Weights of a small segmentation model.
Model: 3.94M parameters, 48-pixel images, arch unet, norm groupnorm, activation gelu, widths [64, 128, 192].
Training: 16500 steps, batches of 256, held-out accuracy 78%.
Data: trained on Sentinel-2 satellite tiles (TerraMesh), 72500 training examples, 58.3 epochs.
Rows from block 2 of a small segmentation model, named by matrix and row number. Rows with one number belong to one channel. Each number is 500 + 40 x the weight over its row's rms, rounded and kept within 0 to 999. All counts start at 0. Numbers have three digits each.
After each channel's rows are labels from the 100 images, of 14848, where the channel reaches its highest value: "colour at peak" is the nearest of a few named colours to the mean colour under the peak. Only what is clearly more common there than usual is listed. The data: Sentinel-2 satellite tiles (TerraMesh). In brackets: how many of the 100, against the usual share in percent.
# convs0: first 3x3 conv (model.enc.1.0.convs.0.weight, 128x128x3x3, standardized in use, each kernel summed), inputs 0-127
# convs1: second 3x3 conv (model.enc.1.0.convs.1.weight, 128x128x3x3, standardized in use, transposed, each kernel summed), outputs 0-127

convs0.79:528505492522578551482506514510488566363399485455511487487476461482453459559468460421483425480523537570470480547524440570569495472533457533515522505530505481551376546612535530484497553491506507571551484544444514500492483486514519476474483539499500525459531462484536506516526500506477492468518516526505511541479527444512492489495505499465477430489557512499519525420463481511550487470584
convs1.79:470483507503501497506439480526427478462446462501507505439503526440559556473516414493501474517519523525483462529469525510564537558502474493449467534506462484543498488555557543431515589546435484527534469488506472447501552472554463500531519588550495575467496513497545454471448503537506413525530599483557529546458542505505464562517518544481450490595575507506540547474418532491533537498516
colour at peak: black (61 vs 17)

convs0.101:455506543578427407530494463476453482504513470524407518473508473514502531388545583504488562497509503454536447480428447514549496477511429477458444425574479539562529529454495549497550494508493505498475527537515510533481522516582489480562522505421545404476466463522483478486513472519505504491481461490454488554517483536446543526499493491515551542454488477491424509542557447523446496496445
convs1.101:440484482467449496471443494473560500460522474531556456509506465538457443533485554448484505478486513501492468464415540409474521488432547544440540527450496570423553540482520472505476492466499559484567534443472544532406536578537521472435538519512457466472460504539447503488501501446468549486516523493448478476499444397526532499482476518481477511375479489523450526463496541555533494509478
colour at peak: black (40 vs 17)

convs0.120:474558419505501447470565565514436500513456470517548564426456469466512490525471496496560458423531600550483524512515568574555488509510505467517452556445517487480542482524508450522517521476467487564554529556486520536543457415399466516472528549483504539528447512456526500536471460467486476471534534535552485463505516518456472507475474431534463434494512454477501448458581551482500463459493
convs1.120:507527459605521508439493563489512484502548414547494572466405514480565505468451525554514487429501456470491507473517545524476567474496452505505522547505503523541442468463493552547512499518494532501521498536471584426530411438495469507469581446452513521490510558539572509511524516457602439502537497508507483513560517537488439448559505513559511494519531550492562504469486498541501557537478
colour at peak: pink (27 vs 9.1)

convs0.110:523490573479500483504513539466422523495522529443549504495531477510561506480561533549547540510474550529536487448483492424468454470492519495426467435518477483470555509428414563510491459467424493481565516429541505497483478511470458494461465517480515572576499512474482520501495465543510495512524465506519499408570502487534480466448524551529478546441391490514466460444501449546403469504426
convs1.110:509520526519539552506500520521534512494579482509569530453517523570470508467452526517512543482487456557501482529478508495427542433550547520482536490434515494515552542501442462472507478472529487531456529543499441539514502557455438487559504536497443594511574537551533498488506562467456427555523467438515513647478497524477490478530478496583505439524507444432478530490539515468538529457569
colour at peak: white (38 vs 3.9); pink (26 vs 9.1)

convs0.9:467458477507540563470518597540539554424401483437523495504490461515473485509430521495508474489522563511525492450409454520479521507495522539487491488491535476453397485561539451581549572556529445509483513473461494567526560520539438504478508463486501518460438454480501489584450490424532527486560493455485568469462462498507509508502505555489467482551504527458448549513489534463575515509531
convs1.9:544507493444420461468425483440454473478516484408498531483478537479581479511519451531532420509515553497499490520479527464525532557500478444440445544501448494506542532463522504415550492561472507479549494534536501454434550460572541476499528475461508525483404501493492488431443483446463478469502532447548479498441504508550427510517517535500493527583455535526530527455474432488496496540595
colour at peak: black (49 vs 17)

convs0.88:462537507518486523531464471468519475532480534501513506521503528455469627577535552501476487547585500523535495579526538546555456483508514465537502494494526509503517467606463479431511515481525493557493540527449480490507444495484497509517441554578550496419460474529537510444508532531454427548452553543524440493525501529524523610490483504466432551418511472410529475504528480462519478477541
convs1.88:556602486488521506545448433577555469467528472527489493516490518476585519519555540480566489503539490472495509492545523518546461534495559540497491550531503384460496497447495554540442493474451535483565468570527501458482462510428513497472507476530460450479481478481475482565536488504536479443533504484490450566500541447545526525459545462497488461497618569511518547537478558477558547459556
colour at peak: white (48 vs 3.9); pink (25 vs 9.1)

convs0.108:468467551447396477446483498490501454461499502488547494512451458439469489482519509483530560513407457554450550457545450469496561568538489500518516502493473488479557505467448492466540515493450510511533539486465539499522528535533521540530430512521446601487439505480496492494412513569492485478526433506550469372539504479547475437446475543508476511546456515505491459488585473546456511541446
convs1.108:572536540592459463556528508436461533560499513527491522506569532577466547480447480508459546509523505515542542544560515531462500470507544548545512472463526486506488469473479484470499479502553474529483483497438442516601495538545498466599525621488531444529541479492507506441564524567515503549459445495486461490474495475436562464530466486400514472450531523507471466483457537534542465469499
colour at peak: orange (33 vs 3.5); pink (25 vs 9.1)

convs0.96:469427481522429513464510480487577555506507557460506389577524548565568527412531546513465546536461491535537513470438508477514495495488519509517478465490524516490526517504516434492459383509488521528373503588520538477535551483519496492427520532544525500517516574502457495506519499494527511468522485503400494501498446480526432502512497515544519511529538510442442488468564452552532528479498
convs1.96:483470510413452528491476546558532553521508551421603523522571485527534500428503490504564522546499503542494540504515488476521459528470457513559471471391468550455567489477483443478527498452425569492439455501535490549458580474471509487484521471513529531436489481535512481563503485472465569500533522474515527456571513537502504544508550502515486583447461549419462502511480515453528473494437
colour at peak: black (49 vs 17)

convs0.75:401452560486406431528452449486560443515617509475527499531478497476494441463528539432513546477489469548512502448532552427519550508464455540548469457481491515430490498465506543512488467445480514515435531524491444529512508530516568526527506555489466534501499416534433485554517546531507499457559572489489506471497572446462487442483567520543515523464532516441504517497497476561482545504473
convs1.75:468455527497445491521493465517525484554485522487537520527516537531517524442502458469546513494559467523511464542555578529522453545484462541596485487532524533539546570511508569561544434538504529487528538583533519550555555592563564481489511522539570506523529470483483474580550489567482518576526493496465511501526545558463532479488512473403490436540480533534506515578516554466519487458450
colour at peak: black (36 vs 17)

convs0.98:451536451544523490502553522457513538547446518487502563505524516556414536549485573469437440532567511462443510576466530571538565551459496419459457505469477514488567522549433459451517556451505486535540503505448546468471542490487467548496459497486512549398455563554542485506565531478455489512485555477519504505466521515490482564505508536471443468511467483526547519550570536454495486457490
convs1.98:517469485432581492493486439493509435568499507505438433554451563462569472466524543440470461486420456460482558482536532481476475469494564529522473546503535472491519512428479483538471568516506548468541517442558544503545456517463512565435494489489468442598482536471460469534532482508557446513458430428398484491497453512535561473521477505539498499464474484562505502482531540543521501528510
colour at peak: pink (35 vs 9.1)

convs0.114:489454460424509479478539552455382558498503449527539493477415396461529505552451392527540517440472521538483488473538517474616519499563468476513490522444454524503488519529497488510509520480470542524523533491505493579518528462511475540504493518491465566452507417517519530557551513532459492474541466495504540546512528563445469520505477498526476506550500500432447470460550577448512457511468
convs1.114:554521430535523469511549519472507545480449459540491496429470432531558523430437470538466525421408558495487532502477523523491575544484498393493549545496433522527465490524499579469475508480474490503562514565512627508532480479473413535446533467479529497507478486483512470493449420498555455459448503488528545505556510500534525540498458464516515485503487526565499472453497471443509485533457
colour at peak: white (41 vs 3.9); pink (40 vs 9.1)

convs0.18:462447524526503570493429546500432497490440459525525508490545533502465503542525514468472512491471503520450514578443459532500540481526524535423502447478409482505533506483463461451456571452428389532469463493539588441443502491455464460552504537498495607541558574467523495523502514525503514536453477516545458561444486487493539507509481511490559458533504487419472524474465525476452540454494
convs1.18:483531610534479495478538481485505574486466462528472518539543497530542487550549520522512522530549546479550509538504491550552485507484516518575554530586600512569530505495522531533476380480575436491552572490571494484506506588500553426538534500469544480523486506560511555493475563475506534509486477544487498460480514530415501458511486459492507533490520525539549491474448555566483509557531
colour at peak: black (42 vs 17)

convs0.50:486504568535396487505538408511562485529499526501536527560550625551530499577536509472467586604563437520501516553521538526500473474502485508516555546472474503523524548529450462477497523481505497486489531531472514475434536523493475469567515485504520539416462483554449448491526522525409522558433516525525484511498470414548473531511485468479491542481485537448498477460541561495516505489473
convs1.50:496533578491561453442495494605520443520478501488481526546459613542501515525518576480465434518580452512501503531505476571531427443470544546514494511525465488532486474545495485541452560491405565470512511510502549432500546451565543505508444491539514467516488490553478402548500470509509502478454487479496516450446491528487558548536533481479389522475501534515465510538459534490491523530496
colour at peak: pink (39 vs 9.1)

convs0.3:496502480501438486470494478513507490501549536508566493508477502430510516506493507551526516540475451578510507486477546469452479485513518544446502510508525475439521585523464436393513578524506503499489499483578569519510529539554503511440354461532542521483470546457523503439474509551497383488478483556521498510499485455566460489481501479552406520529519481500553502504543491535568573552539
convs1.3:507570508605560575553556538537451540506534497566524547475541567529511611430544540509501464527524520516424475516488496548530505507502522470557448501569514529537504522500593542503467520481542509512498524519515542567561448488515535550509488507481470513525457515488495463505486515485458493480520529457456546551525512542550559528512474499546487611456537486574475526518462499528592483567514
colour at peak: orange (33 vs 3.5); pink (30 vs 9.1)

convs0.67:490520502491439450565565498509502542520507530508514493503564528590514521507551477456503478564516501493496522507504501512594567569484518455571512435505483494553488428464529556479498437444415465554451515538526528508424467467452539438569490570450498543432521456529480504520522434486422490509516564488488509504500561469491476525471555446530481513437480531410539518538516493471457557462479
convs1.67:488490481488590533485558485520556517521540534523452451532499535506523531579517561524499473525493514524525481494469482506471440461513502577499506546489539555547472479536576498517549542583485498488502557443481538534533455493504501564449519458510533520500459551473535433519412484425526503497449500505491499520447476578555559485456487546528523538529511445568344507534513437484527504513432
colour at peak: pink (35 vs 9.1)

convs0.59:480486518531420468553434402483549449484467532495545506514543524528553496561517556535424565548510434567487507535481426498460450534487474523499554509475488473515513537527436476481440557515462408520478492580537524463409500559530468475524474481475545587473503502529467469508469514519446517488493554505520487517543466483532534474503485468501517546524557582454568492532519499505513530483396
convs1.59:443466557473574488482505523552477492488405498515503475527510506550465480527516515525541464501492409486500535519526465546576433525476511529527528593559513450558526512499530475526473566502461569496505549551555516453486554539527561547546501523507565445466538449528539511575616479514403513533511429507524531520540494573501530486557538520511456523476486491503497461560465566514463513505512
colour at peak: black (82 vs 17)

convs0.109:436520469468383466478504458470569487540487506530494533505505511513474523545499520474520501563446390502469533484494493525515557571535496456447496555509508500462516455541413455494510574437480512567548564542526600487495549510505543563511475463541488514443447581519525507490428521585473481496454510506532503467515514470526497518420512469509475444493487505463527525546562552465507552448458
convs1.109:544570487564544439574571450431417513554480500547429511498528519545464546517462529520458509521506504487466521528488525571484472423461580530463442487490536477490455458477489489535498562552555455494522497476494480453572472519472524502504487561441504446572486546478514499482511487492570516487476470526508421505438537515532610427466523509475533494482566511508520508524497473519601459538515
colour at peak: pink (47 vs 9.1)

convs0.15:517568432518521535470570484512501548507509474544466553485506502472481534508510445494519473536467470541542532445521518561437549522468521499515494533491588592521494545474549497355567489519550539465532473434485586508489513460549512474505472503501500536502494551470544550384496514488534384514536528536574505483419523493563550465510498496501426503538506507479519507504517480499516530533522
convs1.15:361455466468451520496520470537472488558551511557559459462473480376456551555486538473521490448442484564486502455508455420498529524543470462455488562541435490528511510495436496511482575498476511522505513485451467470565464386451501574540485534559554540507509517444508469517506488503520451522489495477508490532500515483530441483462467517486462569521466491549490434471469521489477520516460
colour at peak: white (26 vs 3.9)

convs0.17:504521435510510517502461508535535523398479476494541506446483473483483476471506484497473431500519565520510467432512486490541537554511544521433462538477478514534504476565517475486575444515434543504498474507481607534505535483490484485457510535549463504534513526465536528435473511503550372481514527504524582528508535504477415448517542474567407513429486512487515486461570519519484500589402
convs1.17:485517465516518531500517480502518472521512488510521472493490517475460536538488523410503476507509526580458497545419538568503559466445498533430457436414441426464498536370501472523452492465486469497523478460528551490500530509458502504541481520518469480560526480501416501515519486517512439541453515479496466499540476408494483476509433571614489432502458488529517490480399518562484491442457
colour at peak: white (64 vs 3.9); pink (25 vs 9.1)

convs0.61:527400541507581505536470437531484523474458474523545504525560544534565538479517479540393514539432514430518500480495471442469464501502459508478453547462511498512557413452515490542468543464531436543481478556537580517462458492557505505534494554525529450505542502493528497536438490527501522497556569530511550571505503515432539537523532474501557489533541526495528511524422592446465489451510
convs1.61:462483580493499436497491511429442498560535487428503498537511477534535462585568469597516501464535501464439569482491433472514466542488513498507522531540526475494492493492475497538454489478429528539507503490525481582497496521525526507534497504457466493471488521582535505528486552493447520430565449557510490463496514530472531421453529545461517503502525517521545422557554588499393445546434
colour at peak: black (66 vs 17)

convs0.48:518565474580526511510468463534486473418460493441474519534549534528470553490590487563459538534530475446448550501422452538496492483445518540487524533489569543543507568446534504533546476512526593493511509551484487503523495530469522498608489468539527347522464519491536482555504474517486475523512495529508473531541485518474516475540526477514463547482487457509530510419423508493437491560535
convs1.48:504578459475534528510547576504532555558530541488525517470515470454492515474468466571523529503488537534462517500460518479502506496546472442524562515493469440542540528588442429444434513480498473503532559511493498448508494488439468497433428516513522575494529518469475534514533514492463449527502497472521569471583491580570474510448492499545399528496524523524554531524366466463523530506546
colour at peak: grey (54 vs 26.9)

convs0.40:499547447520478541518545495504492554409471484513547529512510458505418493590462556471460423522521463478504515528565562479507547529495491448470456477506471493467522554521499490477461534495501500518532472450458526468492532470508511550499459510507475520470502502489527498531541428546442488487508563557518491521475577484494529528533535480468478407554530535525639524564524560483574553438610
convs1.40:529514481504588525483532507481431531616487539502497483560503526486610478452550502549534439490535509501546517436538485488475530492584513509552441467511517443544529507511472489547475544578479519454475511482576517530481512504503493577436435472475507489571494457451488482527508490506535547467552490480444518515493506558557538523545485608503448570532468510563507502525528484573477472560466
colour at peak: pink (29 vs 9.1)

convs0.42:478502524456464461533459527516423498564480555443540507506497461476454518561543432483478490554511448536512474484537511481551519562555505415476512418499445485479501415528508498529523480537468437547420512453417492434519464453522489464524497543502543573447464482496511476508492454558493535439521545510518463486510534487473556457432574524401527415494500542468564535538509499475479549484482
convs1.42:532505516512479445538547439462545498471469481467448535503539432471462499447548514519503499462510479513586537407546503573451442542501545507539498523457598472515529471544524535470543415566554505426547518483486527543504523552447479535463475495427552464459515519491539575473520464485530535463483458473489534435532539541521525542465543544521476527541485501580471527612514535502496510536483
colour at peak: pink (29 vs 9.1)

convs0.111:471465473541485491498470516463546552534507570498445478521568521589535503401490530461506548551539512525526525484412484454461471481504470440458436467514445563526517505465527491533523394509486525528402526552482483536573549499542472528502535501528529489443488479552483480512519524537513498488460434478431504507471448469491478508517478520423543545482471546469424444516599489588478479498490
convs1.111:461536533484466505540508540539503550493521512527562546525575494518431524454502553483490484512540534524476532508504463438468480541471485485492479478404420533470565531474483463492486484446426582483484533508473446588446521501456495480479494513535475543431450484548508437567508498454426534482564526460507549462566497496477524541435498498492449528395455578452469502547498550528530494484424
colour at peak: black (55 vs 17)

convs0.19:527506470553512480514534467514464477485503510543521501525474530496473562518529473537481550503508532518528527358498535485389484467479525569553565567504544538544479547472542489441515506434536539473564463527477517484526537516528563512552464538524506499507514485526505535471503563522549419541524525551525520553499544529449513500602498490452427547439510494511506413430529481543487494562422
convs1.19:491565487451493490490532454557543538464553490457543525477497498465514536480498516467541480523539541519463520541503565457477498555527525442458525512515437495502549550542470536436457544522465495525478500485465460487469538402480496524513449513580534605515480488476482524504486496554491403527503509467526484443510499491608409463454487511575394463489484481510518493517368547488490487463516
colour at peak: white (25 vs 3.9)

convs0.78:447441473524474560516484581538569564444433525477494542503531474523493546453506436490530437550547556496538518477479449505511503484550546463491473543543509469536365447591506511496541551539501479546515533509466507526504491513488417525465488455508521485443469453486557512534462444484442466466488535462494530445512520441475424531473486500547480502468454572495522543521502536400488522456466
convs1.78:475580441466482519540513541522468531466510479481488528465525522525546511487513484467540415521577567545493471578485479498497494567525448415456412492506432443498504575496566499477550479545473490471516475531518486517381546473551525398466502509548508550476446459461481438512479498476488435484551546456512513472502490506516523529462530510491502495623507487473500529554497441489557499495554
colour at peak: black (59 vs 17)

convs0.83:506521488535552536484481450537457511489490464489547478524489526477469508533552492559461559516494470420490547495519506557459496537483529535547558527549586524589551555484546547400532482516555537459458520534508495498508472531488520482576474499526535394503480547503508509423524520510500316500519498541480494533529510531466558495517515471475514537444543481497540526490459524497486536553568
convs1.83:443525499483510524519560521508488538558531553474593505498517469467512478459467422541562545527469498524461531471479490469526516514585485465486556544495453470544513505606463436449418531478510515548479559398473517472513493499493489519496417546476571541489498484470495528512493484490516479520445508499586552513568459549621453423481486492544411485495534475515499517491467490491562516510511
colour at peak: grey (55 vs 26.9)

convs0.107:483544449496529453439527540400524515521485512480431461463517486531516491456488561466546486504580546527515539478509554516489448478474507483530488472431457475384535524447495421521501422510450464440553497457509434465558466480492436491428524496511547539551437526500455497492531502543569511522504462503516481543476470507476558484489483596480525533498472484524475417542525452539449444518436
convs1.107:491479502480502534518487514543485520433559544484562509478580489559420510489525520441445519568533443533452544542502508450543525480439519520446539441412495456486514534571444492477496498453587491540548518523422511410511526532430436505521538554577503607492528486521519468503507507543489469526523490460514503518568483540497424521534480449517531473414523551503484512463526531499517547489521
colour at peak: white (36 vs 3.9)

convs0.119:538507537548557530536511552524519455550506509474520560501490476539509514448484430557499530397506470556490492501466423496527500437526458501460442521454439552504523468473491463522472461480450540544440529565476481561566540486508463561471494549529478497489563572541569513564515511595514498513510518554526509508513491506407490491551468457538509455553517445421436489524433555466489483507445
convs1.119:514476575572482470478484549467438534502490443498553574455534505530467488526511528566520540526547510465514542519488482513513504478599515504487507491508482529475512581513447538511506553437486545544379479502477462580492479469523461522486496502432432491490474585554581499518446556446427534428514480522563451515485472493489495527464519500554566564489542467452526485561515545447525478473473
colour at peak: black (81 vs 17)

convs0.58:485585530494439452573438430493460439518476505515518526525534523527544568564532529552494571570525519506491464473495443505489394523522516483474564519476456444539550465485462471519423481510491401490498518494508503416489474506463415473479483487507519512538460543475453478524475465530475503464458581514512446536565490497527522512450491440513499472535525521441525445555547448433514485453444
convs1.58:509520584539509469518500510510392505461486504446489524542555509608480500528557571521484535518564490452489483462569438509464428427486529536511533491503581434569463502447518478471472507514518480407510461501509514471531528554528570554474465525478470423423518458513523552486528497474458453487478404470469468459533509509439515498506552477515499497429511536515510505583470518523468486529533
colour at peak: black (56 vs 17)

convs0.28:530478435528542487513550484521438477491528514523525489498465502509485554485493466518486552469504577525541485390503512540434447502513500513560547576520533575557508543536568504507519486416508538514537462539470520521508549491507543473518465523498494503509498507499518507521507562515547433508569559550521565556528508545469503544627498473507439572503550507535497484441512482545518522622425
convs1.28:505566521457505490477523413548555550495552516458532488520521506495510526488497502468565497528489505515481543512494584450481453517482537479469525495488428474489525499505491493450436538514470504499502450468489465433505509437469485526560462508573556583539505448519464529527530505539511398589481480471546481447522524478594460429493491544545411471482476478524506439542404570505437428487526
colour at peak: white (71 vs 3.9)

convs0.49:494383546566506456472507465464552533518508498524527470527544509553541469491483516506389572532494485542515552506478437498468505482545450530466476476529467543581573535456492515522499527540466439522355524554526491497477534519552501497477492526479554530519574475577463517522539547507505515540483512531471500514502469476435444510481473428527512501571464485446422524532489514550504523484432
convs1.49:431469555527496519426505524505452519473414506518522551519531477544470465523518507530507498535551498460529517481493468486527461549521470503489457534512477522514487527492500492505470565447389591524464479477524470510437566519509516512531481498427482483382426449574516470510561486457351538458499504533533480498499516520460468529502524497458517545490449491460433440551514550479433508548468
colour at peak: black (78 vs 17)

convs0.116:465401518461523483498537529475398558518465489520563470474439447452500536555474406513527525474530572529491529547504540504600524445567472500511508491425480482453497472537468484447449604485477468534523510475478473559505539454544487525501470572482486547421507394535487500539514499513466494440541475543522533575479526541444497513448490530522484479506515516490465510527538548443517500495530
convs1.116:530497433558541498518494512466467504448436484551446460444470522500556534427447467484432480431409556490460449466460514496466543522454487419512500571513471526528483483538517503507492517543521475536575492497501584494551464475518452546460555497493505469508497537418520489511438438485506528477500517495496591502554488511513501603587459441530540512497481544567471504483514508416487509565489
colour at peak: white (45 vs 3.9); pink (36 vs 9.1)

convs0.115:526487460528555522451455557442548511467481524395536519537500483532463446476488441532492518484488443511449511519434425526508579551515468419470479496485465549458520426529494488454512523473526549552529497481433575531558537464484526550498456484522496554463481574537537471486450538494485480482559497517490595414504469531538449457507523516508451508510499479570540587477568512494542536518538
convs1.115:582565461576503450512512444432509449513484452492486541456499536513492473497512490496477509498545456428439485460503451557443466419420509529499453452496492457461481397464501447492459544483548466477488457459524428510524430463455541468517514530382463398534523503537515498465576444477457547521541495516488464478507516512461539497564499449515537536487539507510527516512495514536551500510553
colour at peak: pink (48 vs 9.1)

convs0.117:498406493500498498460490479496514500469538524512493492493475582467521476488510588494470521490464550377521536507513478459420574559542495491430463523512532562493477528453451513495511422403498504484585513509529593479564437492486512539547490465489477449531512498512520511472467504484564486494512524475469563487476487486558446490512495500533517518452473574629478521467460552568473547501509
convs1.117:456496514530484517534507553525565512553494512483452538505543484555428485494576490522532540554419517499516501525452436528549481495482458460506522492509512597533428471509545478434503548402522463573414484527410441524478542448495531507528509514498555516399523508516565543541479473467476486582495443537543468490455479491506524511517491455520531545509484468425442480499507461503509478583456
colour at peak: orange (27 vs 3.5)

convs0.112:400459499562476495500496520495548460441470539523528538511556503526426533461548481493514529544541495472422535508462492542519531487461504463487506523474510472518564482497486507453469545510501444552542497504476480512463540537453498459488481564432463537382421444513549441496447513456423488420511543550597528566544559527514520558496552456529506497521516505580546529531529495455485502442513
convs1.112:540465427543624491416462500478518445507497473540408526484408522439495468513425553475456414407401500450488486495502507495441536477512512468534469550503548518521497457522482464497486484538551454547495513471503554568543465460488496568495476491468517444510528547506553530514479466489554488525524455550484539515481453509518542539541488548565546485486470504506482457501530527462426451496516
colour at peak: white (75 vs 3.9)

convs0.100:481496556437470446455522498496496457501543506527528474490450506456482524504540517481525551522485497543492527482521508504451535526489518497455507446518457465452562527427422528500522490487440464446552542411498532501515483530527476537511445496503485612510413514471449485469447516567512484472498402489548471455518495494552480482450459545498462554519395485525482441493556486533386480560413
convs1.100:521534494563532490538527530457540545554553515498496502440554522552513571428427467491468462456487467560541520536512490506500568517575573504572461452493554500533482511484420522455466485425590482579462493481444459542595501529509498488568464572505498495536522481445508497508522516546509477550501487482447507540513479531462559508539438536463503462461532547506501462530433552549543449478472
colour at peak: pink (34 vs 9.1)

convs0.53:505474509455489510526445459494537519456474545431534442516495496507538530538479470516540466567530472539446497543524448481606495530516479494526474561513487530526540429606524473462529496459483519573478552582479437521478520516442501488525460526512481515422488456479573484502413449463488481482562568564530543477480471516514443531528499525503465529455540439476522516504586535457434523476588
convs1.53:591494484427542506519446432523495492531484531480436439546505562528507495562539537489398588530468460431477511510547457539450471431424509552510596493457489489450499411479530447482503538521485554407536454495537515457517450467421520493518499560517510425555512505519427462501546548541531505468456501453463507538500485472458516505499496451485485489515529524537466510466478475480492516528506
colour at peak: white (40 vs 3.9); pink (36 vs 9.1)

convs0.126:506521591551537458408478543488482461486461520457545501549496498481443427471490534532465561501478561499535435462448505455481477499537584517458550466588437480452536496473487522422428493488561485496539462525501536516566520568542494526538470533425504517433486524501551477459501525467468496488491507533567474506505444504510451441509435481556547532519532473574490507568491570491450539484534
convs1.126:515517516507512524515502557467505579458437422501544547416507529507423499516470512466499441484491513454540443471540507507470486511496498510503406549531496556486500496470539436521525436478465473525460461553494483520507514519552534409501477471417549485562556510499505581509513462500516586567579500534535482493431491515482464511546533500457531565523425505463490489484582514571469476512596
colour at peak: black (56 vs 17)

convs0.123:518503485504530532475534495515515526501548471528513525478499498477499491528567429509492479541465493412546518445506503543410499509454523470565471455558553528514490479498471552521518417400485495472448516465574585586467432493466527456527494527509512447559470602478449519498458464540569458481536479546484489490526528527586494500467552552519458539430512518425502559487470464564498540522474
convs1.123:415480491476508512537498475533494496578510524505575498482516484442522558552490505481510484519430510603464520530532524549576558479485522530551499477456458493504469538563483485486427517483529442589524518573514512426563535513517495506568470623549528519553521423482538445516489467539566514502474529486543484559473512525520555486531475496559516476495522470553437477473572533477531436512494
colour at peak: grey (55 vs 26.9)

convs0.91:501505565502466525531469515496551467494494493512517520541491489454465558517511447522430540512483428457547530463540531492650550567540543518473505535488484550495491483516489492413480555407465563546490536552480482580489461515492523511539392495543458511480504483532513483493465480464474400511495545516525526459525515510542469541483479484488462596521492459494447490542539507537462548528597
convs1.91:536530515612561513568506505539504501521506512547510578505555597556467592532534533479460534522498445490502491544511482590485512441468488575510495494454511536456437412517455461513538464443519500447515455484445462481579476481443513465570535500560527461517572492489515511500537467564524530539504455539524541508522532493440488485579466442492544476518450537502503557490531525492490535463519
colour at peak: pink (29 vs 9.1)